From a checkpoint of a small sound classifier: trained on synthesized solo parts of chorales (CocoChorales).
Rows from block 3 of a small sound classifier, named by matrix and row number. Each number is 500 + 40 x the weight over its row's rms, rounded and kept within 0 to 999. All counts start at 0. Numbers have three digits each.
Before each channel's rows are labels from the 100 clips, of 14976, where the channel reaches its highest value: "responds to" is what is common among them; "peak on" is the class under the peak. Only what is clearly more common there than usual is listed. The data: synthesized solo parts of chorales (CocoChorales).
# c30: last pointwise conv (model.blocks.3.c3.0.weight, 320x320x1), inputs 0-159

responds to: trumpet; note D#5
peak on: silence
c30.32:517480507479530512467461520517549488477527540506481489524496543515501560444580557621491474579417484472565504438526493498546508531501509486508532498516516471500536422507462510475518503476528417479483498504539443482580453509494526526515502565480522474462487537506495537517490518441499457470509469488500500481468464436480532529437542546442563492507486531580484450529545505498507500496532448516476477497512477521481554456486463519524420530570474467547527465449489485512419519467453472

responds to: bassoon; note B3; note G#3; note C4
peak on: silence
c30.216:514497575573465528450453432569463513478503525525478468624463460491523533574559498558539564522491524490527504582542425583503460540534473550493476538525496498504424471449549493506572466464444486551552509488453542520479456469565512475528509475467512484522460438504519475447502520483529575457467462493471514493483502539491461500475484457510451505476535527467519492522487504469489467547485496481502517483532484450491547599442459483475510456443440493587442384479527462486497489463475546

responds to: trombone; note F4; note F#4
peak on: silence
c30.90:488484485485505537509546567490505548530456478456541482471467445521499503509526476586525486509499530513461605512556562491484484466486491496577442467499572619459587477507465465483530490539526555548562497494580416500548528520524464499537483420460516428457583532526504479457612486477460449463500621473517477527446523519453529466540482446524449524485491447452409462456464458446513547567515584490467509553485455450533508487493505554488480474504491502519513488499475502536463468548471504

responds to: horn; note A#4; note C5; note B4
peak on: C5
c30.39:521485529488485530429562470381554472432554550564508490486487459539484523447497490470561551505456517469436465542456433528577512494466517483451493473573428514516506511496549513494502529466437541455439485516400491496465500534568476500420484431504523495481542524475424548526466533501488489505568472436480513516522473466529449501542555503485477539517490507504484528525476505492489513478497485481497524444502474471464543478537506472511552506550524474525529488543491529495499522479503444

responds to: tuba; note C4; note B3; note A3
peak on: silence
c30.5:574479568439457562505503457500583505480466483460448454530479424509542530630513467497579520495465469557453530488498474510436520519498483477532460548507525474486498460482539485475518579496478475439458476447502601465436521481486575506504461589481515404542512490492490474524566531454423445501523534462417475515463498440512517496485549601513568489497528534478493529488482475467483542496434581445526471491514481474442569548449497494536513503572519457571536477535445521538458480533505453

responds to: flute; note D#5; note F#5; note E5
peak on: silence
c30.73:444497484471508436566498574534568468475426463477569472447444480444605506498466490484583476508529547508561480448458531505476533476596472470492524486542517513537530495403550495524488491487429469513500519497562415443482470483551460526472505505517495429509457492425518474475528513420521448490487489477513544495467459506462519623429447470527441518497530486495562527408522486464483476491550516480506516485487494494503492509499540538479554490491546545501481490532420487558509493487524521

responds to: trombone; note F4; note F#4
peak on: silence
c30.23:526476534455509625457507538549526456507470479400479503505462483431471470522544451490474465527491510492525490451544525425527512461560499473489546436509602496438519516546499388530553509480531529518514524434528472554475499463495493542530571524473493559504615526498504450497536462395501446482486470508493490501486492551518533505506532481471472581442525496522476507433538463515477408557553589498464497514474514472533494501504490507495462466540501515580524452485469470507502455552502491

responds to: tuba; note A3
peak on: silence
c30.177:515485487499486532466483484462580476518540521520508430483550494566595466489511533534509512541526472629486462562525485442566400512476504514514487513510433529529484436452421435491520530505501479530506451502462509531423401453520514538435450482451477469495515489543414536479566524520530482525464497543465476515485510529505516511444557539524583492482505536546543468510554523460473524463532532555546466501428469499557438436416544475470479490560445461525514554572516568503515514524531545

responds to: clarinet; saxophone; note F4; note E4
peak on: silence
c30.127:530485524633570513516529559490423510454542537567492480509575510477475529543597563544530523539503488496461558574526487537468524507541584437547527516563519447489480517527486499480474500519567504503547528582491488471538487506572562501511565539504547489528552523547506507515511530488503509540534513472478550505466516476480513564475526493577520547511525461582490513503534487513454504521537523485504479562514504507515492544527449468542520491498521551529527469491580485579527445543490516

responds to: oboe; note A4; note G#4; note A#4
peak on: silence
c30.272:503509476525401525468526600502494530496485516533468521498578476461494496506489495558515477435522487514514519533456499535511574430519482518481493484523551463517616491479505473526488535425526497486470561485539518529485487607520544423503452486488542521524473516483493533498502490544531475471534513508404484492535477450508465508473431544481484531518468456501548515467546436537541517563489447471442519543470471473441445525510490485488503419498488484460512464481460482481490464501463522

responds to: oboe; note A4; note G#4; note A#4
peak on: silence
c30.31:462499519530538494470447542468503503444450503508473524448487491517497450481547490475471463470496499528432468491449549505533575488519465520495530517521524550487553455478578531501437535493419460455501500479573507509474439524481508448482534479544566521483520482499503470466533458480512487497504487527475562497507512491489584476506453541480520508548508493525508525567477576536557474548481521483542531512483481524456458516597440451460490495514451460520517466491543479520538472528495505

responds to: clarinet; note D4; note E4; note F4
peak on: silence
c30.191:495505547496499488542419508521526496510521473542486499508447521516499427498463522524492488456451500471451524562441513471475470407454405481460571481541546512547530470517467470482485484458500478433541417457535554491421581464386451477552490539554553466538524489493502484517527513467414485535427518548479477495534537490516505519500517486485525486470441464538519543429505511499468440518480512550517598473464455508563452501552522520519496513507460478495511443516490486511509517467523439

responds to: trombone; note F4; note F#4; note G4
peak on: silence
c30.56:543509528567511476459624512540482574478478450433521523535497453571532514537458423548469487476575504582531558430475538494450491444532500534482449462480497469480444489495442412448560500505466430454544533533487513520464591442505500487508536484476537541509459527538436485507528507507488492535491482549496465477449510552549522500529587478432462556476539451496468508449451492509463521606508534536452543527479502495468504528577507600500526479531473553527458545470532456621540541466558543

responds to: violin; note A#5; note F#5
peak on: A#5
c30.112:552492472486549528449465570484471491435484517525486525606554560463528513563475437534493454529448498510487477475430445453516455496485449560519500486481520436515513563551526515524526543535500469508488439486456492539493468522464560526447551498573527500470498556561492497472500468521532463496491489468474490558524460493511487524475415486511543447453502402516424536472389489524505509511494541435566525497500501491457512467475539484472472435544463541462491473521507474532558424524531541

responds to: clarinet; note E4; note F4
peak on: E4
c30.311:509452416531525553539596488442558480475514547500532497424500489542397569464499511531521579444456530478512522516546492555395466535476445475515520460545449550603444504459442524513563451568571493494504469530470503414489522516599453408468493585504476466520521581534484580472503561522480487557486537475518521502520524519510459480511467484528445487558470544456468515472514433499446469505484483579534481524475451545534469485458543537557468553505505462495523434532497478521485465514514487

responds to: violin; note F5; note F#5; note D#5
peak on: F5
c30.81:514448550422504479465499545574496559508550526526502427600483502549543504527599450610487479505525511563547431489581488482546457464433516502473474503450403541504525584582493482484542449515522519488515462578535641503466452464463518484509468539597458517523425436436491543491550471525468465443475545451484520567502496441493510568526538545523491517472429444486564410467500478509487479517491505431462500491455530532486493495514512475520469466523512486513531451496516461559418457491452507

responds to: viola; note G4; note G#4
peak on: G4; G#4
c30.269:501541472477428487638522505521464508453553514439421503443451447508501565443469490564502412432661438516523521426445398484423478462489442468454458489486376551436538505468515546465521426449601536460438587490521474515473466540465488475506516458469453490487460470499480508496554528499584521582537504520551477489496444514497481563439462490508492502519510481515495506493468544457491498505481437465563525463440517551464539468465452510465520498479462506494571523538572443545430525501510575

responds to: flute; note D#5; note D5; note F#5
peak on: D5
c30.117:496487469434542498591541444555606557516509515477533479458440498525461505457542490520506488566494512504462485525527471443452460511554408468501495488527533527502501485377463467485444466492497477532580625460533429412463485479513593535496483468548486491439484518525533498497500477433527442449502550519554539512515502515424497521510474417518474436483551532447494453458531481475474499564529568565457415491513510564506502496495554541466542485507523507504485510503468475566522506550524546

responds to: flute; note D#5; note F#5; note F5
peak on: silence
c30.6:522518445512505520519528505501481462497542524479508482552530504482571564441513461543466469481510554552315523514455455507527522412460393471526478439519425488579429553481478455409505488503453410481466528510522441388463542442551568445536517511510482505481465448456504514482507488497500446536456458482527522532487464520473517529456453520451513503531517518432509524406489521520488508517536446518458431539538436464492541513496480573433548513462456537534616438470573481490566517519519522

responds to: horn; note C5; note A#4; note B4
peak on: C5
c30.45:499508511514508495458604518478595507494507638535459482445474479455524528523585423467524499468463520540527485475437454511495596484427499459454560481559487450551485496459483419501466500503486470469527467371498496519430467553476508449492462511551504544493469504569497498466478490484482525485547478505484483519449505470476560512476530489538520524522458558418471443489484521517522478463481460524481535501478497551484528489519489528511518460536460494429471475556529499502511531516491470

responds to: clarinet; note E4; note F4
peak on: silence
c30.51:505534503495562464580419449499482470438524441567514502433453463489535552522530528460551494489447434479426483531500581539489503448476455501578532501504442546539544517532513638482462453492477480507509544482565445453523535366470623478481488579470468523560556542478542461506513519529380482529430570398455494540468508468508495510528549475502513495521505489514464463521494519526459502520504473508513477487463489450575486495461560488482412540506490499481452502545508572520527487494469473

responds to: flute; note D5; note D#5; note F5
peak on: D5; D#5
c30.151:442478520566520445577400551537566494522493474394513547549494491445528652475511558452465483477511540524521533592532475586426548536483545452584534515546488488532532496445462414445455507499467422633518558582533448435489419402435556471505529478489485602547500543464498467490545492516525471584506515456519462540516515487557496551556482499444478485529450466487508513518503513459482535506486524456482574477509494525518478481484526538575598459477477528511503550520511509471440512510527477

responds to: trombone; note F4; note F#4; note G4
peak on: silence
c30.293:460492483472492490518545576521526496467510503471527503442474515444489471493497574582567549539471461430476528509507462439530502508465522466497544504477488447429512520436507401440540552502504471434487435534626561491578520511482442441533561473488490453535495494507498553507501501473478455514511511467493516518480496458433496495480503415499521536490503404524481521441530472512504514528483450559488446554436512505484481481476503548542472536539499525525561471493491473485484445547499526

responds to: horn; note C5; note A#4; note B4
peak on: C5
c30.55:485512483495441472532452499426517467440596574573460477531529480469471447527538484438520577554555551462446472638467425472547543508561509498515484509548457498540533509483544616422445484472482506516508555484439511504504514456585526519454490485452514475491543550503548518462523503489470485491534491481538483507485497457505496528512460517491475452513464517504469538475526463501471542513495481432528570579529489517490514475482554502474552481530496525500461501509497507491458563567564500

responds to: tuba; note C4; note B3
peak on: silence
c30.82:518484563451528520484442540462563521438579547505442423497515470506475534521539450519475451471578503595525502475468488488492502463498475513536527467561506517594548535499473495511490548470466478488496486492487555485512523467453529518550481459467524477492488523506507493561508505469487531503548532537477547560485513483493476513529646536523509525502465445501471450490460473533538484516529505502453568509554596515523505461536550484548506421478547532500534526530558513477547554490457450

responds to: cello
peak on: silence
c30.280:508484551472460464507429544542444501475485468452531544431443532504471427518525514459458591541457494455494503496514546477512516543471579545520478496388583433496485473488468397572507497517479471552475498434523488482535489442476504407460510465465480531524510531524569462492445513444487508536513514492519490489492580544464440502499491495506472506478576523523497473485510489498488479465532534536466568466498530471584506508557524569441476530465400521471384520546544488581474471532476524

responds to: oboe; note C5; note A#4
peak on: C5
c30.235:409586498493464532433569494525614474520499467521429532443604519692408429459514450570440497482505582494509470545491496618486526438506524525460574488556554521472507443461444486465597502511468469479498494469488522495464488603435466533499529479449486546498482517519458495505416529499495504486490491573488482484515532459471602500469442484503521448470504436583495435461537497497538502491465492470528502492469504447443469506574471431481445438511524441512503510499503496449504493510446514

responds to: oboe; note C5; note A#4; note A4
peak on: silence
c30.292:564472483482557545547515469573515520489456470588431492476481468547529503545421493515517533469557498562522491578426502403534538411503456428476520423501495548517503573546483559462497470469438410497474622455518528423532530588476605470536518508548550519466446462469501465443491458390506449523520477543484470495580471489505565536554514480476521417499526525448479547515531533540594499456460463458540487509509458528473478500473505522372492500524471488470476527527523520501495541463544467

responds to: tuba; note C4; note A3; note B3
peak on: silence
c30.236:502537495461463484453523485532472475470560529531445567536495510492466453516521469514432438393520541551532523479527461520495422518525466464481421476492392536586472456504435441440497465488425561596497431491447497516526494531508425450516520487493440466501487478509491626506493471535427483445496465487473460491498436454480421485478547498563607445495475498472504472523538529454550448513511508444512501521497510523486475492498496404464439506512450495505513386492557541474516493438516573

responds to: bassoon; note C#4; note D4; note A#3
peak on: C#4
c30.145:493446490468517538528449502459523527543433578485401512501540472528453503470569442469463551442491495453482556507558553553517489600512442464449497506586546468473424498505457497471450504498478405384461499504494505471523447508578436483473405488430456511551413491425479492494510496501564501499532484524495445458497409511514510539453505484524473488498509486481534474437473539509452541483481559504466439429443462427513472556593468469470478508436498488495451434455513496423495487491455523

responds to: cello
peak on: silence
c30.0:506488503474491475443456547471597530441558514489424482461423473485578567482500603534399443437465554495576447482525482502461460450475458511416519464459457544507511442550493465520515489467502497460480503530558513537520408535512514426474471403496453456449479462493463515536482534486476445506548491508464483512578486468507501536501524544491513460530536472583539516481458510519477542467486439580509569525515495545516528477534456554537468483493491466398515500478547495513462493498523495

responds to: trombone; note F4; note F#4
peak on: silence
c30.298:491406473557425539480509549500480566500516489481486546539458503531419499483550481529567492478475497487488605346525538432494509523496483486480540471565577491508519500525489416491495514473547535541492487504495481551444492419470549518505493466523508494504506523567514513468542492445524506518478537508608505550517541554494478543553440443441447532468549512507498458509486511484525436476478579494506468537480485481499537486501538500436481514523542504466511490494479472500568511553589471

responds to: viola; note C#4; note G4
peak on: silence
c30.124:528511511506522493538441498500401510495477497481586516454441414515523505483525475496549518474537555557427444477414487478505537501510482567516498490507535507435522528529469547468510493593527447540511445503517539472494535479459496465425505536494534450561468480491453532465484545548509466560464537442500492446433464430495508560519521465462500471482477507494484470456481444493581479553514429498465558548461469573504494512509543521473480458530475445483471530495560457507511522486485521

responds to: tuba; note A3; note G#3
peak on: A3
c30.267:527491544460443525448499474498433540540518477485419502463466528461548412497520508487460497448497562480459448528457439522624578491421532542446484444424457523444410444519502438570492471452478458603452535510442450452484490442546527405452553534480487455491528481476488552506522490417492556486487510492515534503417490463494520459414517492529549503505471502510503489487506567536496543474467503431504425459522494514486486454498480496487475456550451487498506457467523542489518495515523510

responds to: tuba; note D#4; note C4
peak on: D#4
c30.155:487481504442468362524504547440449554479587482514506506506521528477587520490457589525516450553555526479495535420467503487462446466486514478501598548427476513508494464589490478490493567471506458463503482495584596475481516532528501437505484484504521527520555491494514505529496468569441441531571473473528525554549496524519502517536518581519574464440523484445510447519494465511454439480492489454531508546541569537547507482521477528447449466482489453435522458483507518503468488457566485

responds to: flute; note D#5; note D5; note F5
peak on: D5; D#5
c30.176:473503492481476527547459498524459443638476469426625544457455486500544490476523547516491502501513415488565535566522507450519450532506463500546567496523488435533454533471522464516510545505485447586525590545498462516497407454454588466520559506527478532420456514457506479452455494439514501566500486496446461494472594575518457513501478551506502410478446515459491486457480472465559510507506566431523481510555502540561512508485495540545546448477505497506523473557481482451432476479500486

responds to: trombone; note F4; note E4; note F#4
peak on: silence
c30.53:522477535558447484463498542626519375486454450444522549514539442508549491578463517523499550469519479465468540510515452411447434564518500464495523483512490477470472441508536502491443506459413509405523553448597528512466435510552447446553533550489486444474583526419457466495479511438447521509501500565434467461498486564511512477448521507485420504498514523558500453473550488494483481528483514458483481463491486473457457578492480503494459537516470518464460555502503456530578489538436456

responds to: oboe; note A4; note G#4; note A#4
peak on: silence
c30.165:475518559539515555528588427531566491479448460559443595483552528534540539508465491543464499432547547517496489495493494422542513487468513488534526521538489521496486520453508491526478446521489445495421490422544516473529526490445484436465397488508573496446482488514456546457519546503464499454541520554496550475589518380471575518531486513503519472430537494493527462554537519522494497512445550454534468510515490492438468508537437418479513467516501468515472469524495523464514503561471536

responds to: trombone; note F4; note F#4; note G4
peak on: silence
c30.222:504491508555493594472462484501540479535489535449508500456500495537459513476535497569422498458519511513510509537546507467519496523601521513476517518561546517468516457500484504486521453513467474455488549410571475520499510604462493501502572533475482535478518473518495507481519510510478516490549512483506415490524536525516510521512469525506499488460573409523506445526524555518535439617479482560479475520482489398478513482517467492499472445478546441521480523486537442501488426508472463

responds to: trombone; note F4; note E4; note G4
peak on: silence
c30.71:469533476477529508443481520468548432542465446433450558462454576476541549519484561527487501441488431475551561480549494504523588457531477455500461481485591509364471503530447473463588418475512474435612466446523543494465520491439401500529602495517501493456520526504492529547525539561518477488477503508497475445507482531564494511535521426528473460488501501494506422545517447521406490536477487571476506533460500471450530542484463495447489521468523428597496500521476417502480445500496466

responds to: clarinet; note F4; note F#4; note G4
peak on: F#4
c30.171:547470487474493535547451451520549466507549505457522475526476513521554500497494503481464537550495533460459484386442469437430521527525493512464484463498299565513470479477558473484564466491542545490478424467596525540468526552508425468533514539484540550493546547525516514518522484475437455513429498454489508503518450397520499503492542521522513497514519441550516509514547488550457465443457504476470540509515476374534467501456481425478468481517415548501471465518471493488477493439456469

responds to: oboe; note C5; note A#4
peak on: C5
c30.307:459563416468460517444529454459545443443497659556471525493547503510456512420485533503469500459428538602542513455427504508475472487486494438467585514646492498506514552518521496430487480458447451440477424524555452470444533457426445533459524485527510457530459517454474576518482532503548419424557450508464434533518475480458522505459457472485534497470531489512470479472502529504491475462473436500539428489509503485418524449461497470493495515459535460472503519475502452527537452473462506

responds to: horn; note C5; note A#4; note B4
peak on: C5
c30.66:461489549509506490486460470518505505513523559594459621486577496495550547515572501494468502461475515551553475484472491473589510450502547527449525601539482444501537490501479525472502463532498489470479488461527450508453408610474482476473571462485520478412496503558448490471466481523481518511527551483529464489505518421522493499459472530474474442472587430489493524488512523496424429509501471515471459477531464512538477506495550464569557513535448547512521476488529481480519486526461495

responds to: tuba; note C4; note A3; note B3
peak on: silence
c30.259:541433428444575544507475510539579526534580588483486504493492475470385544488554528456492540492391448600499494480575530509414467571500474488525496487544489500513492557482506446504519630509533526514516492464468539540528462537548554471439426507473507497513545536469449580532520479484493501543520475503515510444458491532470544508547568549525475486538478478475550468404575539511541518460528570526487467469523510490532491432483505496486491473487471483490526494512502521497519528586540565

responds to: tuba; note A3; note C4; note B3
peak on: silence
c30.91:516551397437492596425528510510569516496546567529442508423494523516580498470557497509460471455543516508493502491459451411630533480427488482557504578514448449494500518427510483416536454522536484481474543444547508503513457550474476477469496464578489513477463512451547549544548517496517553497548471486462525499430445481484499488522573544511508469483443494497535497517568464476536513537476507461486480446520468539499491466407482452525505523468494467475542509525551476446473503580489545

responds to: trumpet; note D#5; note F5
peak on: silence
c30.220:482504480578426500437495519493479521502524499554486493565517498466458535463521470499500472606513547439458484516518521443476495470431501464479614524482544509493560549549539575494435544537479448485456533490549473545538494497507468543520529477494487512506509527487506467461512528504514456450508539478495476509483491504532510526468498469477543514547505504591459481429448522467514557494538462461445483491545475513497482506477488500438510509480478481473478542556470505549484471445449567

responds to: bassoon; note C#4; note C4; note A#3
peak on: C4; C#4
c30.207:493517421460470499451409464527480550571499436483463479512500490529563468555547465507540534446533529590476569501476430564511518509528553574521533541539438519476543476532467506438458458466434446473457535429545444575460502445480462546585572503485452527466442400477470511397503518492471480501538455513435449488475455448522512492527500548503497471502513450501504587483427527475473517580439524484544524544472550474543413547479485502441555511603475450527522475483500509509484480455486495

responds to: clarinet; note F4; note E4
peak on: silence
c30.44:491488447506518521509520494555570527553540490450518533496508510445542510493502547512574419509463466530514447437464574488441467463501570515524543514507526572414533498554371470516461515491545510558526480522487396510448500596528518509456610422532492529487544516563520530466488520503556442458496484484559551513516485518591504515501522397506515531494501462511493518491510560523494522503498529489504491501513552503504463474553472462480478514584500466532547532555509469435506511454476503