From a checkpoint of a small sound classifier: depths [10].
Rows from block 2, named by matrix and row number. Each number is 128 + 32 x the weight over its row's rms, rounded and kept within 0 to 255. All counts start at 0. Numbers have three digits each. After the name is the row's rms in percent of the matrix's.
# mid20: scale 3 width-3 conv, dilation 4 (model.blocks.2.mid.2.0.weight, 80x80x3), inputs 60-79, a 3 kernel for each
mid20.0 110:105157152125084120078065164119137151153096118182164116137163146163129118162104130138132163167115083161101123143120094100117167234124134104071110108134158255168099117130132090119121
mid20.1 067:145043087094087116112086098144097119155168138107156104084094109059132118069132139126164142149126119078096120114135125137107120099100143165095054160126229127158186128106145156211109
mid20.2 119:183057125129125118075153119126149104064145131094116174092141168195073103151054140133142090107142114102112128137051153082098141116111142178150121083159126117148132069139129144132106
mid20.3 070:085097131113086126200170159172123131097139193149126153165130158091220191147108108113087123176098133144147114108245158111100064116094164158101138114174126092106128142099167137139111
mid20.4 121:226141149130079172112118124099113161135108115094095120137118126133150100130156100109107086101127129098127141118113089099148171196100126155140155141138148040110134106156096115139153
mid20.5 081:086135100093123143108124068107140159208142157188095093132138098123156111074124126089166150141130153090139165132107122243098142104128104056120131105151184222100096156120093138153124
mid20.6 091:120184122120123152112154116112151158178120107102104105024110136133110138122104169111133111096197153090115107185122151113144122125087126067118144167098124155141114112133134106153103
mid20.7 077:066134163167132111070116140113120129169156141072174137153174113082145141153159165145154153178095073074089095096114056150195112126145110132088152148100103141192127144205127118119131
mid20.8 109:138145117092084119083098165106157151163178080150129106123138125091138100160110095184110105090141120118112117105153117183157101140075142087092135147119101169142105165118112119136123
mid20.9 126:077147126095138158231169063126173110105127126101140151122248105150082166131125104115133106097148118100147167112108186169130144128085133141150093107110152101131119168162054112127149
mid20.10 087:113078134106120129129075124108158146138152173146158103075099146097089120108118126108091140097124169122107121115128127185165102125072144143129088169152116143141116072126145180118098
mid20.11 130:143088164104120125113149100144115132112174127101159135139074102128109159157123107107094107123132090163143055128128126112115093105172133112148101122107124157117114155121096122119101
mid20.12 085:141147109129112174134126111159129128120173072135106136048151139076117109139065139057102107081153082132115084144151133114182100124116078020107186137069118163116104167145136134148099
mid20.13 085:117090140116132098139039161148157181122151155099134141124218143108087123163138150123175108130155118138127093141192133132107150128102138109153105115146139106079087109032140136143124
mid20.14 076:091154150149174146165145151114098108148145120117144140061110143135160121116104165097120164097145154099049089107115184103098115124153117122077168153074087160112119113073133148141107
mid20.15 081:084146125166104126105176072151131093173091112093106142096169083080101052129167097151138106110108122099118097200103140128145149108166111115101130131101081139178121135181132133127163
mid20.16 128:138179159125129111161171097121145142163127083142136100159111164133167096230044104146135121077127138121111142186038122117145130227141085088095132108142119099148135147137127154099112
mid20.17 097:159138085137087150161126075124129116129072122143136120159117084136107110100100138139115206142094188115128091157118127078123185113154070158159089077165163091170156172127093095174134
mid20.18 130:102133184113140091132152114172131071121172103127119140043164125155111148126100174122096138073164154157138068091107181180071111127069190148069184161110125126066153153097138168117100
mid20.19 110:167184137082195108109138083183116107177168115129094135091127136156097167121123141164111100123139111129145108093103174081111161126088137168185130133143117135093121093159115121110108
mid20.20 098:100141118136125094132167135120130131109085123068118136155098093097102091181084091144118140083116141080108138155142066124144135089127143196144089124134104072109132128150162090138116
mid20.21 121:083133187149078130157117095169131082131106103084084137106103188139077127139142117168132121099157121102154174103109105108110148223112124080111183102162155083108123095140095115128144
mid20.22 140:093131183111120093150147072141078136169108118077165158091121147080144169141098127160107121068134187126183085069142161093086152120117140118110134153107125133119213121148111152099095
mid20.23 115:155183104141129147172141128133109118093108149102127172052129163091172114110083197118140124121142139161087152123200097139171142123088119015169181104135148098097161155121159072141140
mid20.24 085:148116075058098189163137097123125190172100106182113137034177150163105101082162102103163081077159137124086106135097116129158167137097122011102132174125152147184123109146148132160171
mid20.25 073:124161166104077147135122098123119106090097151189158187100126078151120171161185170125082117128071083098133123138146121123111129059169086106152173131134169155166117081077098172130102
mid20.26 133:204131062116107154191119080090169148053160147107145142147149064130144122105162144141144094105125126077141156188107057174117103071141137200093124127140136063110146161160056114134133
mid20.27 100:222124096112119149058083162074107170121116122209144101147174155159149092193115093122123108150113121114146137156131120168172137199093128198131109142135107154137142144187090137118151
mid20.28 085:208149086100117152120097189112182200151118137205112089091139107115151132108103107179146079118106167111130141128102135132152124111111071255187127129134140108102135108119139094112138
mid20.29 111:099055144194113105123168126154150118160159122122133064102108108111131191169068100113076140149116113122217142086150158196039094105179109109157117143134098144124141160126066168099092
mid20.30 082:101137140155056053098125059166153133242086125088114134131151131080099092126125125110128180158064132098088125120129117170049136124117095080134159181095150188162086109138105102109109
mid20.31 074:221126105109088114136086125129153134144100118150125152185160135132151096116090150123120111133112118155118142126095149141142143088162107146111114111111186123110111092108131128102116
mid20.32 093:186077163089140113112037207145122124112155133141108145107100170109153125132099112112119106110185111158110165161150112128091119088095152121138146109125150138093107094043163154120107
mid20.33 063:105107161139119106085141152147159164108136127087062103145112118132135141099100150144098143210118155155161088121180125143124090106127144157114072145177155151087056148137123106158141
mid20.34 134:097138104152129093126126104120155106156160111122139135101121095120086127121146096161116136065192140111125110053160119113159116197046135127136078164161102160110140106141119116150160
mid20.35 084:111168107112076164127097116087098140114148078133143093096117097135141099075108121128117135142106126103116078164077108084179178145084112110152139083136164142143129177144115116144142
mid20.36 092:187125106093099174205095045066143157076096148092165077178154106126143106123210146122131124131109112140109139201101070170142083225109108174146075133130152167079096119162141102144090
mid20.37 067:135128065119128176095114154121152151133138126141135146116116133128102106142109137118166115144098130111105149106088129135114137151161124181097075128177164163148093144122177100116098
mid20.38 071:184129095111151149123125106150119142106082154092101129166167119133122171103161134166085046170167124159141195137094126104142101090117150116141094159105124102113118110152127110163151
mid20.39 093:128164097099125116126157134140133115095125140135105120177195146204156150109116117145151124147184151119127151155117181136160149151121071106148194086122100143121069121132174132115106
mid20.40 144:194132082142142158217055119103154152079123148141180062181038131123166132113205079143101122104126150150136121150105158193170104173054123248121074070146119094138118202131063160128108
mid20.41 126:167141117070090153110171088053126178148101166173111078179096115177133137216117130138124106145122115117118165160146082165171106234191005186166090119130134144122161147177119122141117
mid20.42 081:091157115121101152121178110122136114114139133109145125154164107089112063186138139142116164172140137171142165241157121127155150157154076122151117112103114086096092066146188100136100
mid20.43 077:086077116073114119126152212146145136164102202155141141121160161119152141106144108124111106127105149088098160162120122198117148130150091097123145197141139213185090083065150150148072
mid20.44 082:108130191122141125106068086091109100109137141115124173082123173164142106145139103122082082132110138166092139160098155061124141159112163087062091128126148169132130100121135177119108
mid20.45 068:146216113115160113155091133153109146151103179092117193167078159109131102173114103139099064122129115191087108162103129131191101103123116090104110129158131107137110096125147083169138
mid20.46 094:126132107107125180124141094139147124198103069099116109154101187093182080088155109127107098089129144147129115149182092069107127157122152186109144115151130119140175129091127103109151
mid20.47 070:095138111120204139155197130197171106137164166130121159109142107169154127156152142050082095102076138151110154188181108154106111101100146115137103129151116112129108094092142159141167
mid20.48 102:152210095126135161211125095121126109070127117198135105148123092125182078094119122100092123107145165113122157159091151147174091188151116034137185119124140188094121196143085164126103
mid20.49 102:188136081107092148075137163109151135131081123255099086154157123186172117079116150117163066142138121141088128144189106150123129199109074103085139133151134237117123178127089080138130
mid20.50 132:128137144092100167100152099116205136237029062128155126111130152163094083147085102098151133112062170135116129108142146102175131149158076217161093131110144122136136073145148125129173
mid20.51 113:164105136129082156104118118118137134171106089185109142106161119144122133159106128113083112122144104112105155167123124158167125137133101158119139148129140124187115074150174176097129
mid20.52 079:080130101113166118134168114139135123133191199204162187114084096133142108123142116120109141101117101126135137184198136140130149085081120117106101108170139108093089090092150137130099
mid20.53 101:121136105095177132157147103117159135113167115126109095147082136156097134166131106125139120131085157149057133129109109104119195108131112168097055112128188065139154163122071093193144
mid20.54 073:088092117113118124114107158151125135163196149147163124112177139121140124149157150130085121155152131107083162131147118175221107103119173078097130198160100148216050091097139156101059
mid20.55 121:138093131109076106120111110131145129204087116105141135104114169108117150089215104122127121129063122123129172200019155164146095212122082154142084120097112142195122099130149125118090
mid20.56 140:096105096111123116092080171138147116174159078080129180118131158141122108124117120066136143158132111092065172177121097089127125131120107173140124138116108178144109058086168133117133
mid20.57 132:109081205179146065131094157154104097179119105155115096167091153127131132175089117144148099092144112143140097122157152136071153123162111119126119180072125137142099085089188139094094
mid20.58 073:127099081129148171167155107121119120116155136178098149197094142135120099110208077151145141174173156110105116192114137144140043116120113141178130109083080113170139129152086141129142
mid20.59 111:067130125139123092139166128092126149097113121104159151120122115061107108122131095188074137192088109141066126194127088150176170124076112087140155118122143054131125135203141140148120
mid20.60 102:108189098114142081130077154110130153129115147149162077161160127099113134107154154108135103076147147228107098079178110123200101169080115132151099173147103174050108081084140139132136
mid20.61 082:091097190124135126138137129156075131089150150127122109126017143150125126151047150097126123072123139137079119133128161120087140156141118150159082108112154127118106104122181089132159
mid20.62 098:058116171120088145082196161157134137160087111111164153115108161104095133167122141142071141135104107116042141233056128097180140126119148155058132108090160054073065092159144115144123
mid20.63 079:137171131098103143121132151169146140167145126158167092049118114102103124177059156096129097065125103172092140116169129113174108174145078022143163112114136101137087154078061125142125
mid20.64 096:148120169119136205114091118088110142121113142152129136079174080191171124166159094163178129146135139148119116138183069117147121181096108217137156109128119084075136075128153084129114
mid20.65 085:130162103072150153063150116106145122088146111086077095107169150087141128142160154187156108140115112083107145155084121083160131131142143115069134143114142177182075150255109113131111
mid20.66 119:177113113126109116092161125140162109205122045146082152145151084128149100132079108076159163181096100139117094098100145120099143052162099164140131139113152107148105136101122085138146
mid20.67 081:111121149129107235100142100122131182080140119084131071092063124165121120131141144154095131118118152115087134112159127158096133108171124145012179120164164066140146149154116129117088
mid20.68 124:127176123111151151189116108096155153084091144077156109069114132189112120080150160093144108159130138165091150245155039107152090234112066152139128124116121131135132114106164097108140
mid20.69 109:080092166068128132109095127109137117148134137129113106133051185134077143069163082132096100080094123136057116126119149111113150144121150155085115077087154104136138118123135124118119
mid20.70 102:150161096144130157166119049103105138211154078246110087135133143127186144150098123109133153106131171134121118063122124205118070154130119024161200128107138217121093228093093164143169
mid20.71 096:142173104144111115125124141105146165130131125150107119023068212173116102064111134126144144084069173156108149172119164099164138170092114131071169125146156094109149112108125173167131
mid20.72 069:084139144134105067096199126113150152114129119113113108179193211021096070182192190074092077106110135143168165123104114165161163133117114148092079166090121117107113058135130179127106
mid20.73 090:155080046163140098140163115164147118188118136134111117136123170100132184127186083133073086113100079155163126144148132112117117098154101168180060131132106093139116113107122102072100
mid20.74 099:059114124162127115106110140108146145178150152110187129092115154062157141139165085160109118158116174081108162152154081228149105027103130023075179189095115143121167159172123168135139
mid20.75 096:118130130088114123129113114145122127199125113134136146119085111062133158078109140140082076168107099101115158108119125129156121108141107137122094140117115144119120076138153161116093
mid20.76 086:160143161124147123101072124163105105112065129065131095195108086150146202111091105133111167163111174159100143124146131120096105108164123138167099073147149051124166162104145124180133
mid20.77 075:077198123147094072145112108114118083094118166137093146130143101120109076107171157148162111126057093103108102104113065158098087156130150158135115111156131108111127147189093141127143
mid20.78 132:068171131098106157170165082153144129145129097113139169171123135129174108088107159124116097099102147130104115223097107094123159120105125192110106139088138098179144115163139096108155
mid20.79 079:127120154106131052109134080165115141134073166119116170126052151137132119136141112102153179148112104141144129136090161098128119137113138146139086149140100168134096106177110153119161